A small autoregressive pixel model, trained from scratch.
Training: 16600 steps, batches of 48.
Rows from block 2 of a small autoregressive pixel model, named by matrix and row number. Rows with one number belong to one neuron. Each number is 500 + 40 x the weight over its row's rms, rounded and kept within 0 to 999. All counts start at 0. Numbers have three digits each.
After each neuron's rows are labels from the 100 images, of 14976, where the neuron reaches its highest value: "strongest on" is what is common among them. Only what is clearly more common there than usual is listed. The data: microscope photos of single blood and bone marrow cells.
# fc1: MLP up (model.blocks.2.mlp.fc1.weight, 1280x320), inputs 214-319
# fc2: MLP down (model.blocks.2.mlp.fc2.weight, 320x1280, transposed), outputs 214-319

fc1.615:457458538457537499541524530464532569477578578503463481453447458521480528544527539560485483500442508547558475499519533491575530464522593486521492447515529484461461500476557405432492507570550440526481505594536522475514454465503457550536493444456472425486547500482479510508474508512520497578535487492470439548482540537466
fc2.615:584458519516513516435459500466526569444523445490503474545496470497477507527422477488543483490540495525533506513535434464489508503510508483412543520376505519543528501493565497511487480509455516489483522476576462495462501568581555450558623467528455416444573578509560515444397520492466496457498482486447519460483476511507
strongest on: cell type: promyelocyte

fc1.538:476566463502557550514468454534486454564486401502550469521594468536479488476503480523460548532485446568524565473454495439494483488506407469519481541456470485515555561531398433535495484444483499470588503503553482468477580526539524572508500490512481464550507525550529543513512452559520517522423546498466455451499480530451
fc2.538:538572499471465453489457505451501521549495518506458489499401519477490563499481536478517488505519538451548467533494600509517480490508542411446494454499468445559451489529433451489530450530486530513493497534471536469535495533544449574577487512447508500537489420453476492639487549462491560505459517544496490470493505515492
strongest on: cell type: artefact

fc1.250:532437506485465482508545524500440535450560460504527442378519474478516510516479499428461454543462516516469466526484548599501528504536416587471477484531503512467493532427533500481473492416450580451460581503504508523484470526508535493467394479529534450515474525505495462498540513519555432474457539545496486542523451533506
fc2.250:487491434532533464519430521536501433490505511522431483520438551512518481398472449456558532514537539522464559456505473517487531464557457491576523493462448418501462545475569528522462472492513507524562479461481522501434546552449506467476542474471456560484447561516476529379548477477482435566450486512456547424487538579481
strongest on: cell type: promyelocyte

fc1.188:510459510455574462540526432546453519582506569537516464521518517520496503528521505418433525488564493538482472515467488439534581499504493515479416554561497490540494538548491558509540482534430483474427506415512478465508469517486504402389527522472438546547540444490522482497456454449488507508546503487511453522535544482506
fc2.188:480504537473486436445488523480463441444539454567468481524539467489496545520505407514561509541496467450481489493541471556442488528484521473499512533509497469551558476490493547500521543450545499504490494555439535548478485517517576433596551473504473552539470477511549508514492498634441435529473406515514492453469553515477
strongest on: smear: peripheral blood

fc1.321:466590531492511471461489440487489518486599460382443481574438489471476471505431504574487524452504503446426559399488513535522490457484457502478487534545595445532446512498423530481481542488520522491474470495487454445490517533532470556542541500428452417443589445501500463434502482462493506496400552462542603547474490500508
fc2.321:587517528493441473488482495451454555465491504538492515527525499556511503538499536472488561518519478519493459477490449545451521513516638537503568525503540533397496460487463530509480473535526501415492506486530581526460474415436468521415534393557508486549482550500513464479521537553531479530529494515580487519519548524425
strongest on: cell type: eosinophil

fc1.578:452410500538456536547506533472430466483516540508392545525523458472540525498503481512547472540459597513521501506393524488447548483524424557526480519520403490470561491424494479528543552551450463455460463385547519468479507493533490555405418479499562577523544573507536458485553451529552451488510490471563507506513498533540
fc2.578:508506530486496531513449540550518428541499541440478507408492554520488495488463548494498541484470476509458488467446479536533518504472507385529513516438574420517424547456522494486466500497462439568522507436489499469488515454580534471495483502481464488494509444472548526441521507514496430474584549562500512497550456503423
strongest on: cell type: artefact

fc1.748:550434463497524512498465484493507569569500525487507483505434551502475520566465429543537468471492433476511478425459519518535478492509525500456499505507535563535416471516588484490548444459534446549453560494453479495493564508469492499538565553483477480517504485514457512464515547507494496467499446424426505582525540512560
fc2.748:520500505571559482514520526478410497537494461496481567513565492472566498490518512481505511521526538523524544508476485542490512532546465454522508537526457487556569551508391556464444510513502562478524440495499557525516528481542479507453582492516561484522544486533443491489463483525508450544525534552602413518521496504525
strongest on: smear: peripheral blood

fc1.415:498486458539466432477499557535529478460532442513522506457529493511529544461425553525504523482529510502449445478481465464493458399527485482414488471496555527471425486489477524492492534475514516449504622512552528439468546504486549497544464423508557543519502464503535542510543516482481486518443477453541516509506522519537
fc2.415:541496536489497493535506463503437494531535464441475565509476563427510472503572458481414481482410494553539487507539485538571537481489543448572550486406498538466481555447435518530542435491511503496527397506520478534545517479461462512451494537498468426515478584499474521478492519458493508528461544562524523572499514447471
strongest on: cell type: promyelocyte

fc1.728:477439465480503461539486514515495572522477518481566492543474476495465530451417482448562448539486529510507480571497462392564493521519538551440584477541551480503530440509482467508480510475511537558471479530533460588522545548492521462477564438471436472542536490565477503536508517506583487456571432535409514433475469562519
fc2.728:477528494508559508454544533546485430503479558465516455511512496519478415497540517550530519455459458486485547529589526465487548518522467500552466490443569531495490420533524517504520535467498439494498436559496533509534495474503463546508415504500508478459500535525510448434561550524457493498482636444560454552549555418463
strongest on: cell type: segmented neutrophil

fc1.532:468570421508487481508489584503510445521567490471476536546503517513511442552483465501458495432487498524494454425428561438444485544528475529534426421560476486458487434474539460522505546534523525445511536456493513495569529478435567519448518508480487540483531447436463568563486498513438448498486492469476417464574481485461
fc2.532:599497526507494475462508500510437554493480504497578486508500532496522490516483495503488537467481544517547509531515449544521506520486468492496570537468491513544464517538488456520474497447446465615476456525508457539434464594456492459535522545518540455568460468483527533463414491510567527509583504449544497503580570453516
strongest on: smear: peripheral blood

fc1.288:500480478536442524535526488507462507459525566526494568513472545523557583514515513500579483465566569482516531500464455514471537515533527547482448436484522478515573480527425480490494497459468449460499535437531486547541542493459546454526516503509601512481559530528502448490570521526479510439538437526513512572547420420430
fc2.288:551520432498456485515558537483573582581440489475508451583474483443503494461477459489535483531493469514486432546455468434499464503500370454551510567455479577515517451489536488495458523605478457486421500561569527497486481461548488503494494535466516484500502464559472449533397514522529520497463527535513513449558544493541
strongest on: smear: peripheral blood

fc1.703:516498507481507467550496497487493476465455521452487514420518424492496559464502553513467485520454458435428463496466522501480512460484468502490482497477490542466488583508566442468544541422406478426565549517612516592461504522460585485485561445517570515492432545500546588493504491547532477451481583511548478540488499487481
fc2.703:437427449508417544507466515569476483515543463484474494588452507510461508504553528456451614521476453482557510479533487501511500478470506525604567526502474451495554510484493522485427482559585482538522481574490531489497570459499460451444444437486498467473559527531417499475519536474463440561529539596499441562528556519509
strongest on: cell type: promyelocyte

fc1.110:507448544513473517522460548520495529508443509523533542486475554557513467548478522561473488500471469505582484466494542506524513474513522504519564479417532517544500571535481462427546468607495477532543504537497501521433542474479506549480545437565473427501456521490481503456554494472502472502501525445553517490558533485488
fc2.110:472390478425544508459479563529532481492559445470454504512483494495470507492545430429554479513415468588487485565494510555547512507511505520513510469530504462464484527507506515463564497436508523471521438472476516537513525514460519445495599572526539468546518449527513526522473446479541518496521465503483512418486386472481
strongest on: smear: peripheral blood

fc1.433:504519440409541463463483493476538563469542450492466536427530483519522560561518500446520514536508480575490477510471547492511519520488541540491480484476518534469394477580439479530543489542487485443616507457482428528471497523518543501449527433536530357513509521453446510457502530443519485513510498437566496539466482496579
fc2.433:572496591551468462516444506506521495539514527532483477522569544549462491513463519463454537536497468482515523493486565539532487497509408476521534513492511481457487524518498444505479497524507471433553407520460492486531504466543404470550523466453447507460510507454532546515519466530488486487439499477462476583509498498469
strongest on: cell type: eosinophil

fc1.427:482576456519510531534546528438507485559521481497468519466587454482436509496444481439411477505531514535512508424628454483516457493480506535571460488509519459539500523428497511520524515546513530490436507501456481542499454554529473470422519436510437482428543457428495534505536444517567527584518574551467500437522539514534
fc2.427:480521469506481394505421500488570525502452543515457461512455518487463576488541543463535537487572478475519475472540491484465537440537530448450559565548470410510534457477501498512490514502493526560522545490486503464545555504473447481431544387460500484541539484494499472471546492484493441475474475455480558492532536510487
strongest on: cell type: artefact

fc1.498:523567507538458504488499537555555553494468478473493486455540490467490542490430520514509483537506437540531463508461474502538575513532458559539478452525535468500455483475450517488535564404538516482470531514468467516459583497518507470508519470584468566433481475543502506525435568471459537416495500454492508501390465489509
fc2.498:515490525489559501513523548452411455538493520560460519501460492480534493495569554529529563477526528427492495433502473502406505524521483484498496552493563587438512572529456537580483433524429476543567527489540490495483468482478492509476489484479475536525446498455492482402598449518581491507502457499521527453515530502535
strongest on: smear: peripheral blood

fc1.18:491455455562530505570442481479494488447486415494527505548523554528538491509507544566468577475546468447465517482559530509495505496482492434513432487468434540473439504496459488462477471521497468415530535508508583401514536513528496517456451525485469531487491512558497505479528583484486524554444587437407507553473519550486
fc2.18:479488647466449518456490506529511497448465519532468454457486482553490464473499516485528483440482577461488508498532528469540536496510527466536512446476448525431495522527471472467411480511516513503474478447578474563520533458542476545515516502489505477531534510522558498524400483479520530580567525464509515529527591500522
strongest on: cell type: eosinophil

fc1.19:457497500599535520463415525507452624493546591471454454541565534521446563517472472571446484442497562463482527427526495470495475519540473499483522490508531503513513488450501563553560483454551416537436508524567407513487537489503543564528496469443538460489462564537485555521441554501527506434462515432445523444469499510543
fc2.19:454480535435568500471512443525499464538545461504540535535484583521507458521454438486448500545541447537459455519490510529485526541453530513489510477541552480466565420474449557450451520482477495516598507458527526523462507494496554413482503526569473473507524481448570507562514415529523516553463545549492509444506495502593
strongest on: cell type: artefact

fc1.457:503456490497501570517534489557436547567535491524513557527560474501551412475495479516454504494403455513510499495453488581540513542538511493539515474475533515432507470513439470516418519516471493449503519512528507435456476476553467516549545479573489451607487454557540521550507508533413544463519487488501538551460522451519
fc2.457:492438523513476402485517516512468475453532553538480538484544526435482521470438558459501500595541549507447546503429455486439458499492520554470557466499423516449478509473532459505521459480548442499513498469540498470575507496494458501472542509518550568514457490463473488470496486487508498492458507471454499428497509484454
strongest on: cell type: artefact

fc1.238:478552429481497533520532421542473549487524487468443537506439531540505456518433498483446489472514489526464517506509537509492474490464492501489460497503444468481466428530525505469380489488521536414528485538538456519578497516583437505499579494546551475490456430464532486510454530469470459474493439542445515504524456477455
fc2.238:476482509550561475419492514443494477482550503536580511518559552446442509519552481549502545557485552556467459515493425449513579458580496539518520535574534606473536509498503516432540426472486463549508568494527466543423451487515602486464441516491488442512519580536528502480497436519532533509473501466593452438413475496490
strongest on: cell type: erythroblast

fc1.5:467465527539513477528481553625509515447505448494587549521483533473502509589444560506535476550446471501529453507484516534471482433508532464535489537485506567503452491559459550431516512483478483473513514456512530439623556449437538487499425470549494489522506451414527550546450445498532514565516500478444407475397498562486
fc2.5:472439460559496514430556478515492465541543563572425500487453440503548456363507495488529463481529502516483590595518492495553517550491541554453512489531457487497535531374490441538521515473563540513478480529561456572442466491550515493524466435525527522550442553480472492474550502511509529533540465516507496505499439484477
strongest on: cell type: erythroblast

fc1.81:451436530539441586505563473437517482458478458524419493500512433559505537502433556484461483545488491520476497455492475485510515503462537569515526519487576483515497370397471456535540503484545521464473538456501525517517446485489487527501475513443515478552502485507469601533496490538516404512498478518573471429455483592523
fc2.81:533460520447495520499468487497488545473522457486488522498521530539448462498448550522445493455414479543505473539586476445550510423526527484482455454527464507551556528459463434541467535495572474493489502583515541482447488475472520455407487481496495409533461546536499395444489528507523563479532510577481527481436504438548
strongest on: cell type: promyelocyte

fc1.260:481498518476576506530506445517470459476485404464515484553503506504489474517467484582457542415551445495446521501513504479483555494477439468528508524438470469472477527521575436516520531469473497515558504431512505424597486466450479592429487557455501506433432486499447583478466536505508496498511508500480540521483503493490
fc2.260:502509542610439479398452530411564484476438532554498431460450519511471505495569549559511508506465546463434504497494453529545474500540542486420556367489552519463523445418528484507524523551468504502474441486610482512454533522499499473547458514514463511545508509517479494522458573564535466498478534490521504536500561527471
strongest on: cell type: eosinophil

fc1.111:570615586451526462535506541446457471524471555405531551533522512463557591590512548547484545585517477473503465486499517447499507469465549565512545480522437544543586577389421465463507483466511504549501494567409550523454509428535499445482455518455528521501475502522498503452533571478506529502445508540512520550546464459568
fc2.111:435423421519566515504449400516505497475561497475528482544488450491459436446538456491488476436427501547508541476488493516547464523449521506383488539531580523457443530585495509463501475488539548460520522533458500480491510520554505509452547475543465547489558432459487445538515460478491471503518476539460471459516452597442
strongest on: smear: peripheral blood

fc1.721:464460585531495537483497493535501478503521544471467518466489428547483487508520469468533515443512500446565552604566513490450573533513472500460528510483473441495491470515433492476486445507498521487478538516582547480530483486536517464500481508518488555505572488564508507458464535435474480425494523494481456484422482446442
fc2.721:492517487438428480533514464488496531483464465552574475505492449486531490602466493555510506521446463522498526433509535505508496479512552504505528502549495540361481543536442528528452505497552568498472515549469485546496505527474558579439545526433517461484504441455475475554466529520495492525442499539512551493452408468534
strongest on: cell type: eosinophil