Weights of a small autoregressive pixel model.
Model: 12.7M parameters, arch transformer_decoder, layers 10, norm layernorm.
Training: normuon at rate 0.009, batches of 48.
Data: trained on microscope photos of single blood and bone marrow cells, 194171 training examples, 4.1 epochs.
Rows from block 3 of a small autoregressive pixel model, named by matrix and row number. Rows with one number belong to one neuron. Each number is 128 + 24 x the weight over its row's rms, rounded and kept within 0 to 255. All counts start at 0. Numbers have three digits each.
Before each neuron's rows are labels from the 100 images, of 14976, where the neuron reaches its highest value: "strongest on" is what is common among them. Only what is clearly more common there than usual is listed. The data: microscope photos of single blood and bone marrow cells.
# fc1: MLP up (model.blocks.3.mlp.fc1.weight, 1280x320), inputs 0-106
# fc2: MLP down (model.blocks.3.mlp.fc2.weight, 320x1280, transposed), outputs 0-106

strongest on: cell type: promyelocyte
fc1.533:153141120096143138128123112077150156107141155117133137148138111108122120138172117132108114127153137137096120121145127129143158109147062152140119139123180131118132206073133170118096154110119118125119168139131174104108125161099184167110129110130136093159139088127125097122139111107119138105109150155143132153097105127142098
fc2.533:111093133180132146107147103152105085098119115164137140104087119107131125126151175140126140150132118166126134145131139139184134129122162122153139116152148127122113090141105080102154123137113097104144172111155095148136067156133130082131112112150138155151115105120096091081098181156100125114186118110100149120141154127121129

strongest on: cell type: artefact
fc1.564:113121146125101144104125113116151109079120135073118133135087143162152129165104129093177154160123104162108126143104102137094131120107133151114127152098150134128164098135122130130125162123139191118148140057121140138100150125086151142118130114136157122137158154088121159118145096114134123151180084164113109110110132116141122
fc2.564:131143118138163102098109125131086116198097156186165164126174113128124116121120142152118078097117115136096124146158115096135126135130131127170134123111128128149120137144143080111142139151116102116130132162145119107111141114095106127125167155137133101107112104127146149151151133119078140135056115086120140126147163143136100

strongest on: cell type: proerythroblast; cell type: promyelocyte
fc1.274:103159120111100183160103116145177158155082123124167145151122163111165162107116138114126161125155125120122119108113150124098114129129129125106139119156115103143118102137115089104162150141136110120144110147124165124133119122134134124145148109134137128139192092128120121157186142104119117112121145145117133103129147125106116
fc2.274:089139136135161084102162143151160128131137110121101130124131133151094155164094123127150133153132149153209165110093108140119119166076132126153142138171127161109121125121166104135139102130149115112141148082157117136148095094135113146087154135115118136124126080130089088143056156092104131104113110122103086148101146116108123

strongest on: cell type: erythroblast
fc1.620:139161129106104142134121129150138123143121103138150147151167136106125120104134102097137115119088099125103119139162177118146145094152141128135142105149102153114089149146159109071097119115172130108176131106124124108111084107137130186124137183123147128169111143127123129103124110142150081130160101167122125103129147130125130
fc2.620:106101170144167122107148104105139145187116128081147102114112074154173122158112146160102161127132130152135124142116127111114157133119166165141045111094108130158161126154133133147160107101133137178106099094115156174152112153138141112135135163141113122133145137120115105115110144141134128148121115145142095122162107110157119

strongest on: cell type: segmented neutrophil
fc1.145:147128096096090134112128131150115124096120184140117150164134149136108121133132181117091179170105160126141102142146120110118108138112110145102112084126107119134133128149120070164145138131117124129130118110096044131075149123116107139132118082171133107132156146102133104120115083145135147123132138091116128103161152132155142
fc2.145:111141135133100154162125082086140131122160103152109117132159119135127139147110131141140125116136111137138162115100119116160126160126116133170108189134181124139097104130140116096079108114105106145123119157114152111132142128130051091124165136110124099124113140119132144133156127119163108104152151138132097141109156166151130

strongest on: cell type: blast
fc1.606:093116138139133072111131063127138186140159175092139162150118155123127154107125111094103094138132165131115166162133144176171178091121090132144150123142198131074136100141125125130135126161120109131113164121075111161122168108069133177116118146128106107155137128148147091114121159110148167144124120155186143171151167102098129
fc2.606:118150105097151148124101119118126130086126104120116110117167152134135102130148135104145153097114116123091100069146114120125131189131130124198112043116091184152099155156111159137132105106129174149080158160111104084150157156142161141130105148122093141181108144131128134113124095122135151134103100127116122118133131165143127

strongest on: cell type: erythroblast
fc1.393:097111135142065128108109116159188100130098115126155149155109110125126127135139096119133114135108168105079153137141093107149133120152107165143126107141097148161116133142109125109129130174121108129100140095138164141152095152131163163116117159141108125147131140079130134080157133155107094128136107113133100143102095118085102
fc2.393:162140108118163104127148147133151122105169112132114117130113150136138134050105126105146169122129103126096094118113125112138110135133136096106141118099117138104157150155137072112137100134136123150161145158096165126118098126133118117144108109141135119102143134109169183153101083124149139096102173140169139090160153101115151

strongest on: smear: peripheral blood
fc1.234:094159095162138126099106157113124115106150139158140077090122121125126110149097142103150132143141121157148148143149176160129120155111122133134142149114139141141106128124085157158123164128117082113152132159114128155170122134147124129118137130124155175144130114129131095118167161126119120152127129126132145125095172107125172
fc2.234:124144175109082075164111119122129138137126174075104166146115139135106122066104143172136106104134110076090133121157101130151150115109189162156123101136101156141156156112175114134101120121123150132109122096150156111124131161120179163153161132158106155108125155145141119118160100125154102122130127146117146158138139159144123

strongest on: smear: peripheral blood
fc1.12:125121059080083157123138149135118113110110113130171132116136068162121109148134115151084112145098136087142124131109117148109148084151138094115114111129145108170109114122141135101132102145127137121137115144108128166116137145136120169102144133153135098130128096114117113120122121117177143114132134111148107137141117164128099
fc2.12:137128126138133120170120144129118142109153146073103144148136117149105151128111150135137125126108154158147091116147131138157147121098134099130161118152142172133124129153151136123121152155096137145125144098159055151113128150144099115091115113072087133137103150129105131128154094095134172183156140142097133151151113120133133

strongest on: cell type: segmented neutrophil
fc1.530:084145106105137121125156116108158158109149174175178134165126144107106088099129138150156123130128130097121142166125165115172142101078106152095108196109104156083118151124123120136082146103140127147112113128118123081129137136180123117158172127178146140154134158101122107183112141138161114153109073129153105129130136114139094
fc2.530:142153127107149135107101092101144139143107115134145157121167141138099120147117128109147114132143131149178138103106110058075113107166113156172119143120137170175148106095106161162160141143140143161123135147121114131099156078096126154103119124109170097119077114089179156132165128125126148130135130107133145146113119121142102

strongest on: smear: peripheral blood
fc1.311:117130173074121098137116145130142154165126139140074128083113163165138111126125150137131138149148129117110101124103122096101120143113077120130129153132164170152159141105132106154114136131137133149149147148091144128088116132089130117160106137125128123138094152161114114127151125127089082085099126145155174156125146101118123
fc2.311:121158116156130131141134134145090138137136142146105103156094134140135144129100137142118127155115114123119178159139125141100136129078152191114115091132118086140155120116163139136170138101155146089146123155158132154121118125120153141130162102114108146134122137133171104141125106142139163176096175108125134123142142195103166

strongest on: cell type: blast
fc1.202:141142150139091128080113134163112131114115138094101145115152130177115156141127144149161163128107120169113093116140148130124132108110136153181112108087101110141133109130147118162132172152121112125092169115092129120143172105144096124122097181103128123120125123114108105118163125129155071105156101149160136153117119111101161
fc2.202:137094089149122199118118102132164154133112106140087092117111121152104132120130116118146105112122137166136115155107118117149149135190139087153134190102155139099133149135109108121113156165145157125127101148105108170141097125116167121117087128153167126107119093105144164120079125127159140138118144077106071105167161126106140

strongest on: cell type: promyelocyte
fc1.103:101146156157140124115122101142104125130119152136122134147150102122133103152153133150151145088131113118115151141137100131134157116115109122080133125133106172152099134123105087115125139091174160088155168140064122152164135119117108107142149091102110121113138105123133113118128118092103115137134157090079133110145167136112099
fc2.103:102150124120120136119116149107119122125157099090122100114135162162097167143138132084093107178080142142136110113133141155123135126166111180139086156103162085116164077133112147122116116151094122176135121136144145120127112157144143152119142139119153095141137144136109156130121126174173168118180112157167145179103090097174137

strongest on: cell type: lymphocyte
fc1.64:120113168160102106095170109165081140121124145120119099137110106138146120130087121135135130149133116112103120113163110162129117143138167131142139129122080154102149121163123156102159134159104125097154127105158134139136145131149111186103154157113075149117154066092116130146147113094147128136102104164134138143086136142110160
fc2.64:137143099125153151138136096116151080103145132122154135115154108136108122134171075139121112119108144140104126141142146056096117100139149101079141123125127147152094193153104095168110144122123159133124110134151130134099131116133130147134130108133180093107110104140117138119118182144115082069176100159138138112142149106152148

strongest on: cell type: erythroblast
fc1.710:067130147132129131150131084135124112114096149124166130139158088125133132100131133109136130151125102066129121163159127158102136117129110109083167082161065121129097156144162121139095146144131175142134068140154122172145098149173155158131113107095109154122154092113118125167153090116119120112107154137157114109137121115137113
fc2.710:142118142118145143095091105148122136140145118143140140124156092107112135085119106111081125091122134154156160114141136155123126113127145125138109137155170125151192150127062125121122126121094107156123127162081134122136159141082066140106157115165139109133084121143134121153101183143142115108107146131103157168139112121130129

strongest on: cell type: blast; cell type: promyelocyte
fc1.71:116135167131131124130170122131090113146142138106113153121139128113131136093159122138123100137073121132109183144144153117129122150142142174137162111106125134103127154118146144145170128131149146121103132059146122115102153123146108144135143109097143075183092123142136101128104121156138128104114109119138092117086113146145115
fc2.71:136143110093131167147095113159132154150159123155136114111135098164136145144088169134166087169137166119122133104106123100094165126134168119116101106132141129108135107121136120126102123145154137160134119146157134107136102167123119134092111145121124140118103113136156101136120114105177144125116131163123138124105139144144102

strongest on: cell type: promyelocyte
fc1.526:126130113141130110103142135120128127119145140146125130114136121140175127162150151131067139171128106123142164143143119163123153133129148108140158134103166146184073122113100158114153100136153125113146158099095114117155152131107152138183138099169134139105108155129117068130111099134145145131133145140125134139126120124127103
fc2.526:182117117084122144176144096121107102113120134121137169126154110164072120110129157152153085156105133105125116141123099161121130151115102113145101137145132165096143101114141117119117155148133122127151125141146128138129121124150097154097138147091088133130148128142129159125099109093120033132126089109105113105131116141100165

strongest on: cell type: promyelocyte
fc1.1:114082142090109130096160126150128111152106120123113158127141126133139094094119122110114107163124113152127104162132154169108062102142131128144131116102087138068096168130149126110201086109125106116106150170147158166167089112171089115128148123146132127167115150135134169127167122175154132109086089163100139160127111163142118
fc2.1:110124134173132135171127118119130127107099121129144101131136082152121142124138118112120072121125130097131147122123123143111116153111135139153141106128088110116141105109137125168094127224128124137134110112121124139120148149096133152164154152147099098117122078119103110114134129143122139145194109105169108119121166120121175

strongest on: smear: peripheral blood
fc1.690:136128133125133137146116160144103099103155114128140131145132129128177113105145102127122137133162131162136152125142104159119121186137098090156104149129124140125091171110142109127126167123118094080103133110114151139102131092113146115153109135129114161149130103130105187121104147070101111110105128115149098175107125070114165
fc2.690:124159162171148114109123142139188121151121140140131138098113105117135139141115127124158113136154127126119150121099127165123132084138158162103102156115163097149098120107149121125116114142126129140138144129132114172173147122132119150105143169126080108108155133141148095098168107137142159147126133133125136121144109107195090

strongest on: cell type: eosinophil
fc1.236:126127112129131144075141112125123100098137146125126157111139077111130098127104095188171116146177159148134116098120122156073119125148099126118094140115163151157131082155150114100093122130122140126128115135115117113129109106203129077155126114127120126095105121104107112121118162097160140081127109130134104105155111080140174
fc2.236:120133133110131125153142087169084186142102133123140158120075103096103102123117156080115148157139109125125150124116145133146178125122133122130128114121140108105167185127087104161139154133120103160141158128155146161111112133119120125144169124115149123145125144148127130112151136092090121125101178134119176111109130133104092

strongest on: cell type: band neutrophil
fc1.287:090163137089144133121158152144125142119149180134107143100122131102080121098096124134162110125123115095153148124090150165139116131136167126169105117138196121067103123125109135132110128117127095116134125143132109151149150134112143107101144149124139109119147077109117151130133115138144107098132095098109157120118131145111139
fc2.287:158101111147099065132111132096113129109128177138142092133097156176123134138097149096127133143116149154138117121156091123112113130114134095068097087091105135142163124133127157104095150138118195154092119135109135132162154145124142142152119119104100156125132141144099140113105126128171143165160134154110114162118142134160159

strongest on: cell type: eosinophil
fc1.43:107103118140106142110131114156129123140134120134149145186082138105077115082118167138112123125144138131145097117126141123157162157155115084150127158171122139136123157154100136157119159138152147142158109153143136130114084155128123100104147154188142092121149105101126166091129093160113145132093116121160110139167137128168156
fc2.43:143158112132141112125161089119105167123151185121102101105115124142155141129097096083108133145132118117126151132133120094114104150118118147132117137120115156132077116119126122119136090147150143099106109111107160117117096159135131146133092109175099157127097140134163140111135142109143132150079160152115145118098133124147107

strongest on: cell type: erythroblast
fc1.283:116108155145140118131117127098147131148166128092112142146155117113106141096133125165143112126142117078134112161105157138085116146106115157139141107133140144146085175113129103132112113120138127119109116118127117124137096146161099122119169139147085114157120132128114162109118116125154113163152173164157139143114083120113100
fc2.283:149146089125187100114127145093112151168102090136128141120126068132125096154156140067105136131140158123093125119157083129138145134108098105125120130136130166126129096140133132120151113143118142117136099103150115174125127114159133114168138143131148161144144139139156098097134108147123153112107156128127090131098160111130165

strongest on: cell type: segmented neutrophil
fc1.65:104107140118103138118160113160154119110130158106110142135149110159168138112125156148141172123165118166104145130120136157155159131080134099136115135126100162110168140121206118111093135143139067109065148137120056146117131132133145150148134117140167147148123145169126143149131110117144129163136118130140128177149144180134122
fc2.65:163138157164134137137098144082142156133144164133138134130167104106158099145097124148118067132146088118156094160152148094141070149144147178153122136195158146129138084162141174144142111130103126117126109106140174137124154121126135104077122135126123128137124143114090128131172146149120156071081116093132127144114111101116080

strongest on: cell type: erythroblast
fc1.689:137156156104129150116118133124144128143144135148121170163135135136124143132147169099106142107125064088123157103112138131142154113113136129134132106112116148123141163157139156154142137108150087133120155121160095150175108097172150127146135124070086116158142075097158140092121106116138093143134087112194141140122160160089123
fc2.689:135107102105129093152127124191136141118081110144134130165098105108143143099097120125113146154096127161159129077129184168145125122163120104164098136112124138147138172110148164120117103159147118135139141072144108145161130100115155099158148140112076136100113096174125130119104112135132143111182071087131141137169094109115132

strongest on: cell type: eosinophil
fc1.231:134123170154133111065128158094104137143157133141111128144139143109105092127132139120121099139118122120103141119138177130079119137158109070107135090133176153121140143143134127125121120107137097132126140137102176084158074130162151177183125175123128127131104154125127084146130149137167071089133133087111131142102108114150112
fc2.231:131149134116131084115128131121135101115134139087148153141144123147118111141111113162116136146119115073103106157104174130148139093149100101119128122095199115124114158141137147105118172141091121110109167131088153154129122111126171130126108153124130104167148158151118120101144116132123090101100101142124129143123189091123118

strongest on: cell type: plasma cell; cell type: promyelocyte
fc1.759:151115151177066149126101139106120168107159125111093102115103106135137141120144110116113103149135124130115160135147101095136110124146102162137131150157123183134097148146106120110153115122153109109170117108144143134130100147135111144156079162127119158129105105190124174131144098109092185085153134133176110107129124149127145
fc2.759:101118167115123109133111083149108105131114126124177145155152128120084122131132134145169116120123114167135107133131143133081131149122141100125112085130126083127113134136143124114129113103121105125052149153116142115151104133142145148055120112113103116123149125146140074094075136148152161147102148115136111149110165112134129

strongest on: cell type: artefact
fc1.167:129113122105105145139122067084164066158120118138096161125175134179097177155117117122128119138153121142108123130116106122123121144106122120121115093095108125109098081080112115144112115107166161129170125100138153125160159116104161167131134103125127139071141079118112115148090126166132107112106111092167121128100159150109093
fc2.167:118115134117142128102112151164131141148141123103155081149110098107118104132155096117146137081121100126178100123111124123130151100180107150158139162149160108187085171134103144135109167125106115167114097138105083140080081157175110100126155123138124120159102119109118128119126132094137139120161123135123129112105126124123113

strongest on: cell type: segmented neutrophil; smear: peripheral blood
fc1.117:173112123129169112142167130126118120137121111166155142107091090104088164125117147148140136064117175137138143093124111150105122149163100136110089170098116111113144112192127152127116098142143128100170137125097104155148122101133094106141072148104124156116141102135124104126111097102140163099173104119158140083136150109142133
fc2.117:080171144116110144151123141106116122138126151144118115154147145104161128128144132143164118163111115150160126119131160116132142115116118114094174106156132123098143131091124106150169127103092122121122109081144123142119175098152154119104168066112144093166111135104127156126157168149123119117135100115112117175123121091123140

strongest on: cell type: promyelocyte
fc1.716:156120137134129121126178157134136137163159112154146128182123115104127140158134118167116135125122136191089114077148078112104136131124116102131177134096122121123137096123131125128119121096128132109099128088100104106145167129105074152110107165123116120114133135118129113142140089121152099147109087151130123153140114166087142
fc2.716:134141150157102127160122151125110126159084108143139131129081145152136102122126150135088119089116076089137141168129148116123092141117129100103086117148104128137105125142127140097109122179122119146138138137140111129082127117101169114152142113107142162158132108133134127114081142170124166148128164123143082103116108093107140

strongest on: cell type: lymphocyte
fc1.599:116120125094132145103153111139123157127101121152084136146120109181103153101114174193106142122177110168117117149177136161154168129139122097120149167133127195087090160141090164132138120094137162173097080175165163072121144106104115149121120129154101110163100124158118110142096177126132132119135139125053103129087160126154103
fc2.599:146180114137096106132105151116091095157122106143131121094139134112140119113157161143123132130122153123151150116138091061117130106110150137129115156131124117136131133077146076092130128157078135163140152131129144130116127091115132121062156126139143146178139131119111158117141164143131126128113132103171122137155111119143174

strongest on: cell type: promyelocyte
fc1.211:110128129129118148132135128167101131133159091085101156146157169099143127094111125144141155122157080130110115184154143121109073148148102130145114139102114112061098119160166164120139126166146120136174110130149115124153144131108120110115156132137125119132100147123164142157134126161130155174089110096118099160139147151179107
fc2.211:089122112153166159114116105112127129118145164126147118145137111173114164121112105158171148118132130139154162079111113133066137092157181135105107099146125114155135114153130130097109184114114108118081100140138118104127147149102059136158132128147166111111127138187140125137139168098164110174137146106132123173164142144135114

strongest on: cell type: erythroblast
fc1.248:095163160113138155133101113104128145127131111104121103131122111119129159114115120127118123117162113137147151111145124122153115118109104135144155139119129070113127130112123131114127150154123112146125129129126107068099131113182151137104103123120130133142124125107130078124144127124120128115123101156162142097123163165122121
fc2.248:150105133124129143122163114081174118173115143151125126137103185136163141095106137145149115088124130114122138127092119056124184107162156127124115125156169151141132132134125107142144159091133154103151147127116136141193134139119104108093140101122133078144141130122154121136137122138128109124137150157141138142132112139108119

strongest on: cell type: proerythroblast
fc1.671:130133096153121125123126115127149135112119082144144103129101172175132149093103126129117113169159144120143123102158127137111178163169132125197121121127141111151135142124115124144156138151131134091146115146117142092106106102117134192110081120176148065153130090086130114145144115134126117118126139097134160125114107139144117
fc2.671:114132159119154132151110147119138169134148113093101145140089142045116124163133134132173131132164118106186090139112147168128136105115138133144149154129154134143125131098166161095140161095122116133172120120090086150102113144129166070128159128105086124092165141110102120114137138157128099118178112126080084091142151132144132